From a checkpoint of a small self-supervised image encoder.
Model: 6.59M parameters, 32-pixel images, arch convnext_v2, norm layernorm, activation relu, moe top_k, num experts 32, patch size [2, 2], depths [2, 4, 2], widths [48, 96, 192].
Training: muon at rate 0.017, batches of 256.
Data: trained on photos of plants, animals and fungi (iNaturalist), 155796 training examples, 16.1 epochs.
Rows from block 5 of a small self-supervised image encoder, named by matrix and row number. Rows with one number within an expert belong to one neuron, the router's apart. Each number is 500 + 40 x the weight over its row's rms, rounded and kept within 0 to 999. All counts start at 0. Numbers have three digits each.
After each expert's rows are labels from the 100 images, of 14848, where the router gives the expert most weight on average: "top examples" is what is common among them. Only what is clearly more common there than usual is listed. The data: photos of plants, animals and fungi (iNaturalist). In brackets: how many of the 100.
# router: router (model.blocks.5.mlp.router.weight, 32x96, trained with AdamW), inputs 0-95
# up: expert up (model.blocks.5.mlp.up, 32x96x96), inputs 0-95
# down: expert down (model.blocks.5.mlp.down, 32x96x96, transposed), outputs 0-95

# expert 12
router.12:458521412438462588473528551464508462482558542509452551555539516497578419573451530527498515511508498467550525468500521504508537486495479459498576533477497600550498552468463559521511509451477469496544495508451498492451521474525472541507523498475464514424484477582461402543504457484513533518
up.6:491461485515524508585480483494460470495496472515451554494559484522543516492487566482489506481533487504552552582488518435429514487599423440517468412434572542503499452516501498542549479505475470562565418475512510504493437493516499611478527469424510521558531516512478495505473500457522477470
down.6:556469431453492550477468420423497497482464500537499499440499559579522512487497481571519497493541577457472463550530538564549492570538515514499541445481506457498546443479464492529515547489466467485475513489533497493451477522504442448422611503457468525502432521509543497487564450527511456557
top examples: class Insecta (60); phylum Arthropoda (60); order Lepidoptera (50)

# expert 14
router.14:515485494487485576580529539462497556468500445511434521525505513439461480507498495575497530523461457533443464499457506467566509498509532512552453505473468485525545518531512510424498468563484507524575526499570500566512508533425566444532521473511580486488566412464488483484460398511536437499
up.4:490491572493523543597501445461510505502471490488497500514572442487612513471411502486436438456520473504466493513495490481452437510485437475504546502466504531468481564471496521482514500472458567540443485446608511527489421540550509521452539519553508500548487489537542445471506569449516517534
down.4:542422466526503566487482529453465480519523583518545438548489508564505463492532507530426538498534451593494541555585486554461437516530501529484515526452474520564408437500520502545499488448478498544461501458500589449546504530481494471511482489477494462421495478446517470473453469528442508511
top examples: phylum Chordata (100); class Aves (99); order Accipitriformes (55); family: Accipitridae (45)

# expert 9
router.9:490534527545400470509531500497505513568487509469472431488484495496524515532517407490536531450524566528510483578484446510548447452533549532486466452515505493522391457528559555473465492576554492516478541473469566520537517471467528521422534477460490471537562519521420479473472505489478450434
up.0:512391496549479542480493452561547564479558462497533460507545560535469411449470518425506489456502541540515521520519517477441561509482593482499531461497459455535462458491484485470502571481454522465522490547481503502471482441499535426500508422529490495595548515485552480508508544560534511453
down.0:474518507463513460516408528577492536474567516425507447501480521417552485494487465485531546495512532427551488562481501513471426487475470497540415551515536538565507462525564466422525526487510519466570454557486469516535513472461406506443475514517525510469507478477595520503549518461525525514
top examples: order Charadriiformes (27)

# expert 20
router.20:482490506470572516489463513519505473491473451483499425484415487523464446388457488479458457467516559444521487480463569526507482478528455463471457484503537518510462541433444427491492568533539540427500503472541510545579452510533563448541491549510496514422592538483510498484465544531468518511
up.0:489475468510556590522518576475464443486530515521502484420546415554556429486466482545476524440514460502496501465509536464539490520526432460499488448572508484489470511526520473520469433421446507526511515499482473484493501536507551557573444495515520456417462550511560476567534525581520532479
down.0:568504551464512542451527498519498542444513466570447501486524467519548436574462507509462502477476536459446556466462503480453571508520459500516440462483499498542514473485547480481470464608545452475545584487565503516480553488439517457464547498478468482401509539490443545501479544581508479531
top examples: order Lepidoptera (34)

# expert 22
router.22:500533510418525575514540509489430533567481496496545423559422457510477482435562414453472549505519504533555516506454527504518515501517467495485412501540528500555483541518456479455468529542539555515565566504533508431515472517498505437517545486529543516512613483516461505552468548488519512509
up.6:423463517459556565433492533500432503486525511509560498554450560503481508448462523495532538442536444535484462544509439511559557445529476481548470527575475565518489481380593475530510479508541483514491540523454527532479529522452521469450476452524439482458533508512463525527484488533548508441
down.6:463480522484443487481491458597432473472519515505545461513473542479506453543479533558474498536527485466508546457482520502469538433492445468445577486471466534516461552537519529565450533542539543576458543506479496537433535506547477425572532563488550525480446495430423466493502495547466438510
top examples: class Aves (83)

# expert 4
router.4:498568564455494439556458500482485459499523458524549541500523452476474446482567451492561451497591471508489481512462411544498498521518491568412505535526505510515473481585460514570528533526552498556533523434504504405417560482464497456514455470526528471471521494497529486545455531462493534501
up.4:453490502538448476487567504574536565525553472512482503448470510499473542542541461532421450483526494474517501525462476510546518453510522477520581537485552538498505471613554494493492541513488528465563469497423510499486459454469459548573519483510484409506503477453504455547464391445560506492
down.4:546510470495503461534549510469566528499466500470465432429488546572519587459423465543494487516498461501485537475473497452529572513497427492533492471506515485427585509528451485529523563566381501476516498432501477569516522502457535469476531477487534448519529487601494484521507491480458536537
top examples: class Aves (86)

# expert 19
router.19:491511497469446509549580439518486475547425533512520414523477469479544477527521513541545543522533484546454552449476465475556579449403510444481468574447463496502477503465569533494457463500458440509434510496461501499522512600521506505432499483493501492484532545522484525452599514540493497480
up.1:552501474461491461539415475459521523468428400544568511554483518511429580498594479457484563566486553500508530510568538547516472482478519482512489468508478508481502547459461459492556461461501509522483440425471520501501464507484565470520516467405535562509486542489553502462469508542446528495
down.1:445495536561462453536493475504470526532440467491479529449507546503542500516503479423470500510434485445532463465531519516405444491522522496416491563480446536501455559594543411534471469500557522480519497533504471520511549533542514450559510496512522473449572524465547490481532535454431583496
top examples: phylum Tracheophyta (25); kingdom Plantae (25)

# expert 31
router.31:522494506426461524486415555597572531511565509578462467471511483519543436499485425505517513507495485570479473477486501474424439480478446536565468446486534483478540514516426442533495460520529542521549471529458484452513483513550553510497489538545485504514415529519476487593536502488537560502
up.5:480462514460518569465486493491472491490559519528532531514577490462622425500486566474455504548541459396521475478477498543526428523393403472516533553502553518492522507477487464508452469523477517480567505544560486488508450504451478534508530505508559540481520420485523510550520516512457515481
down.5:483519554509458539488518481445543504477492526474491440516517574519506429521459386512510476461539415513508507515539454481482463573441536450518444537532484475514474539502482558554507571469473517512408524508521512513575522551477441553496511553441437525484471498528493530551478510565465477589
top examples: order Passeriformes (52)

# expert 5
router.5:533480505509490468475452416554485523488583475452550413517505435492479494474514523482524501556476456512476510517435458518510538493406505486528491526560494519467426434581573466461608580494495541513560513510507519495486498467474502423497480494549509490535480414489530528449487498477550448523
up.6:429510534519483470504501466452469538474506569497567551470492479481453457537522538402505498527555534391537524498535520506533476513462553489556480531517477577459504505414583497482463498516515517475451496576434463491482519498489541433491528501503555520501418509528477458428574553467482535500
down.6:505506468507433508528568544539446588504466548543539514515494493493519463542519424490522512403477508498434383495556467510478492479483481515517527517472469573495482531493506630472494461474518560498540476483542536468445527590490483520457511459468459501501521546462550528440435523473493507474
top examples: class Aves (97); phylum Chordata (97); order Accipitriformes (32); family: Accipitridae (29)

# expert 0
router.0:540494546564529390491456572475538471480509517515489542480556535506443610550544475516508453486547446477475487472512505499485476532514536574516531511536427478495547436494488538499475522453485481470387495487524510536460479468483490470497446496607495512489517520440578463465535499422517509515
up.5:476478462455458465454559527547539508526396486516470439482479514477556556471490498534537575498518536486575459541488474465437450484479513464546486433503465513464534491481535494497443515531476434541506474534507534581578462478463486521452551514460557500539493466575560485508565421490571495503
down.5:522527527544516465416457539520398485506558480493539481482536463482547507517556471419491503539512485531537514568494509556518563572513535512429473426505527495476450488473527531512488469561449501530540487533474509465530496488512510486464433592513527520554396534499426425518465452500486461465
top examples: class Aves (99); phylum Chordata (99); order Anseriformes (51); family: Anatidae (51)

# expert 24
router.24:514521555497491475451461429492581536393539519536520460509464437495513539435528512450488526497469519514458564508484493464432483488465574517540463570445504483536595601545522544445551466498472508485585483451505504478463530523492498496493487498478435527516501515512451472463540486564430495485
up.4:522441473501421527462501435471496506506509464436503536559511533486503499464490606481478528537510510465494587455504535489598496500510512547461468464538551470471460540510498457460491443539552493471495522471553550526490508534491580479433593468491532451542481432438534504464509423462565471509
down.4:526476526515502471490435505457505526480500512482535482473539479511521515527419555475509543540623550514488520485494499553440536590498513578505518492484489538509487472442498525584519480450520435499461451476474513515477443480528523437475495493537514469452430433569466585546447550414540498529
top examples: class Aves (85)

# expert 27
router.27:507507530536545522499504512523508452603496474517501390552484510513528523556422480490452483495471503524437480463490401546481457451513479535512500566476462461466498491511523491428479622510526401486558498528530539484534476476552493496525450505445514510469524498486479529551523465605526511531
up.5:481523433515480496519485443516473461529544453540390537523478523570465450495493443490539547555438472500463494490487550491502516546469485513569486473535470514468428451540500496494498452560499495545566536498536538477502527578457522524481451467542596480526507514514407517397466504563466487528
down.5:460590495561543523486440547489488469490424499459581431560491476388515519423473500464491527493508525602516551493485484528488509520505516564410455527530557556481513484485566505530511528507435549523489527515453443512513496501443467488517556519503491567511499475456509475514443445493524489554
top examples: order Anseriformes (38); family: Anatidae (38)

# expert 17
router.17:480436494463578449536502524481499594483451528461463545472469506541481494537492626531504499499469536467467491489532502474487477509534442407514544484553484500471587446490463461433487504499408522480432522510556486548567518494454477518499561564503561487449497519496537510493479432454482514526
up.6:490492483483569592522522492553490495487449544478447457495547521527508520484466545488413469449423486468584491498462488495503592513432556543531534443465468526530459490418495520459505464485570504505539503560523546443594483538458503562500462496514480448550438506531530485524531449482476474490
down.6:495495486515421520551500477507476472466614532500464444513523495567512495517517463478476554499524454527464446494505533602491506574509484473557483489530493490548459512492578465506520469475533435457461535583487502489490476505503627424554469450454472496471518450552450454479516553514474493448
top examples: phylum Chordata (96); class Aves (95); order Passeriformes (64)

# expert 7
router.7:472507546462531577552481466503484457532511520494500559458528575446455451492519487459533498555472486542499441481485487496511497496541479477548444500491515546512522521447477493493440528508548477616612489530512549530569511547557511472486512495468559532477535506469407531538376462519510486520
up.0:470525466443526568520513457495481552462500488515486552572490513453553571512431568482460565485557513482540505489550473490492489419446485462495491443496419535488494496547500458433578471446526514532449493505565485505497504589505470504431526558455552544538480479510494524460491435573476531461
down.0:487456498498443458439529506502522486489497524514552495584495488528576513456505480475509498402537439477478420506463451464508509501476508475539514576494511543539421492482501555484444559490530484466492508464493500456445532527467572471502497579554551458451469541442505493543495579498578501602
top examples: phylum Arthropoda (71); class Insecta (67)

# expert 18
router.18:502490520463524571517547516493557497486519461551490538497388521507540428443474435520525495429472489550534451508434575548503470506526466537501443462488455506528591522544533452526498506554528510469453515482525511412429487539467459475529496462537483512500514441477472523538480621511490487470
up.4:467480466488514464517474459503539577447494499530531484494523519475481497528450567492488451454463577549474582412465458477454444548521524506559560456496556421500495486516449556485511548522555537509463533417485535517478498495511419534475436566488530508469549525461574488511496506424564506500
down.4:434546476529482480482470529515540474548523495505571419482489465449486528509523511600501537523487562513552509508501532547482456520461450477578462498520549502551459484471497433508477463511541527535484486488598535446454511428441422484532466531378500471516545473543488460519488559503561514493
top examples: class Aves (96); phylum Chordata (96)

# expert 11
router.11:487535429476502456470475530502460436512545497497452522496522501506520605589432543483468484486454559492474519483492503462533527542532512445464557499583506519543549505528455529467480481571391530494443444500458496587410516459500497456471526489507498546509457566502557497501515429485496500473
up.5:456559496497477455478518522459492507489517504502544549396557451515417534521591576505545443495541549467482475520446475481546463441530538482491424574519453490449566441453498532514496559447497539537517493443498548518492472524505572486499447505538468501508472518532480447463468505505554583502
down.5:479522568380560511524479495492500533492491526582433451467488591539498461457447477464532578489481520403520515503449505525535480511524504504489483546506562480483466547513462577422508433451540535521535482498449501468525543500457521542506493519527502513544562468460543480480493426447520450473
top examples: phylum Arthropoda (64); class Insecta (59)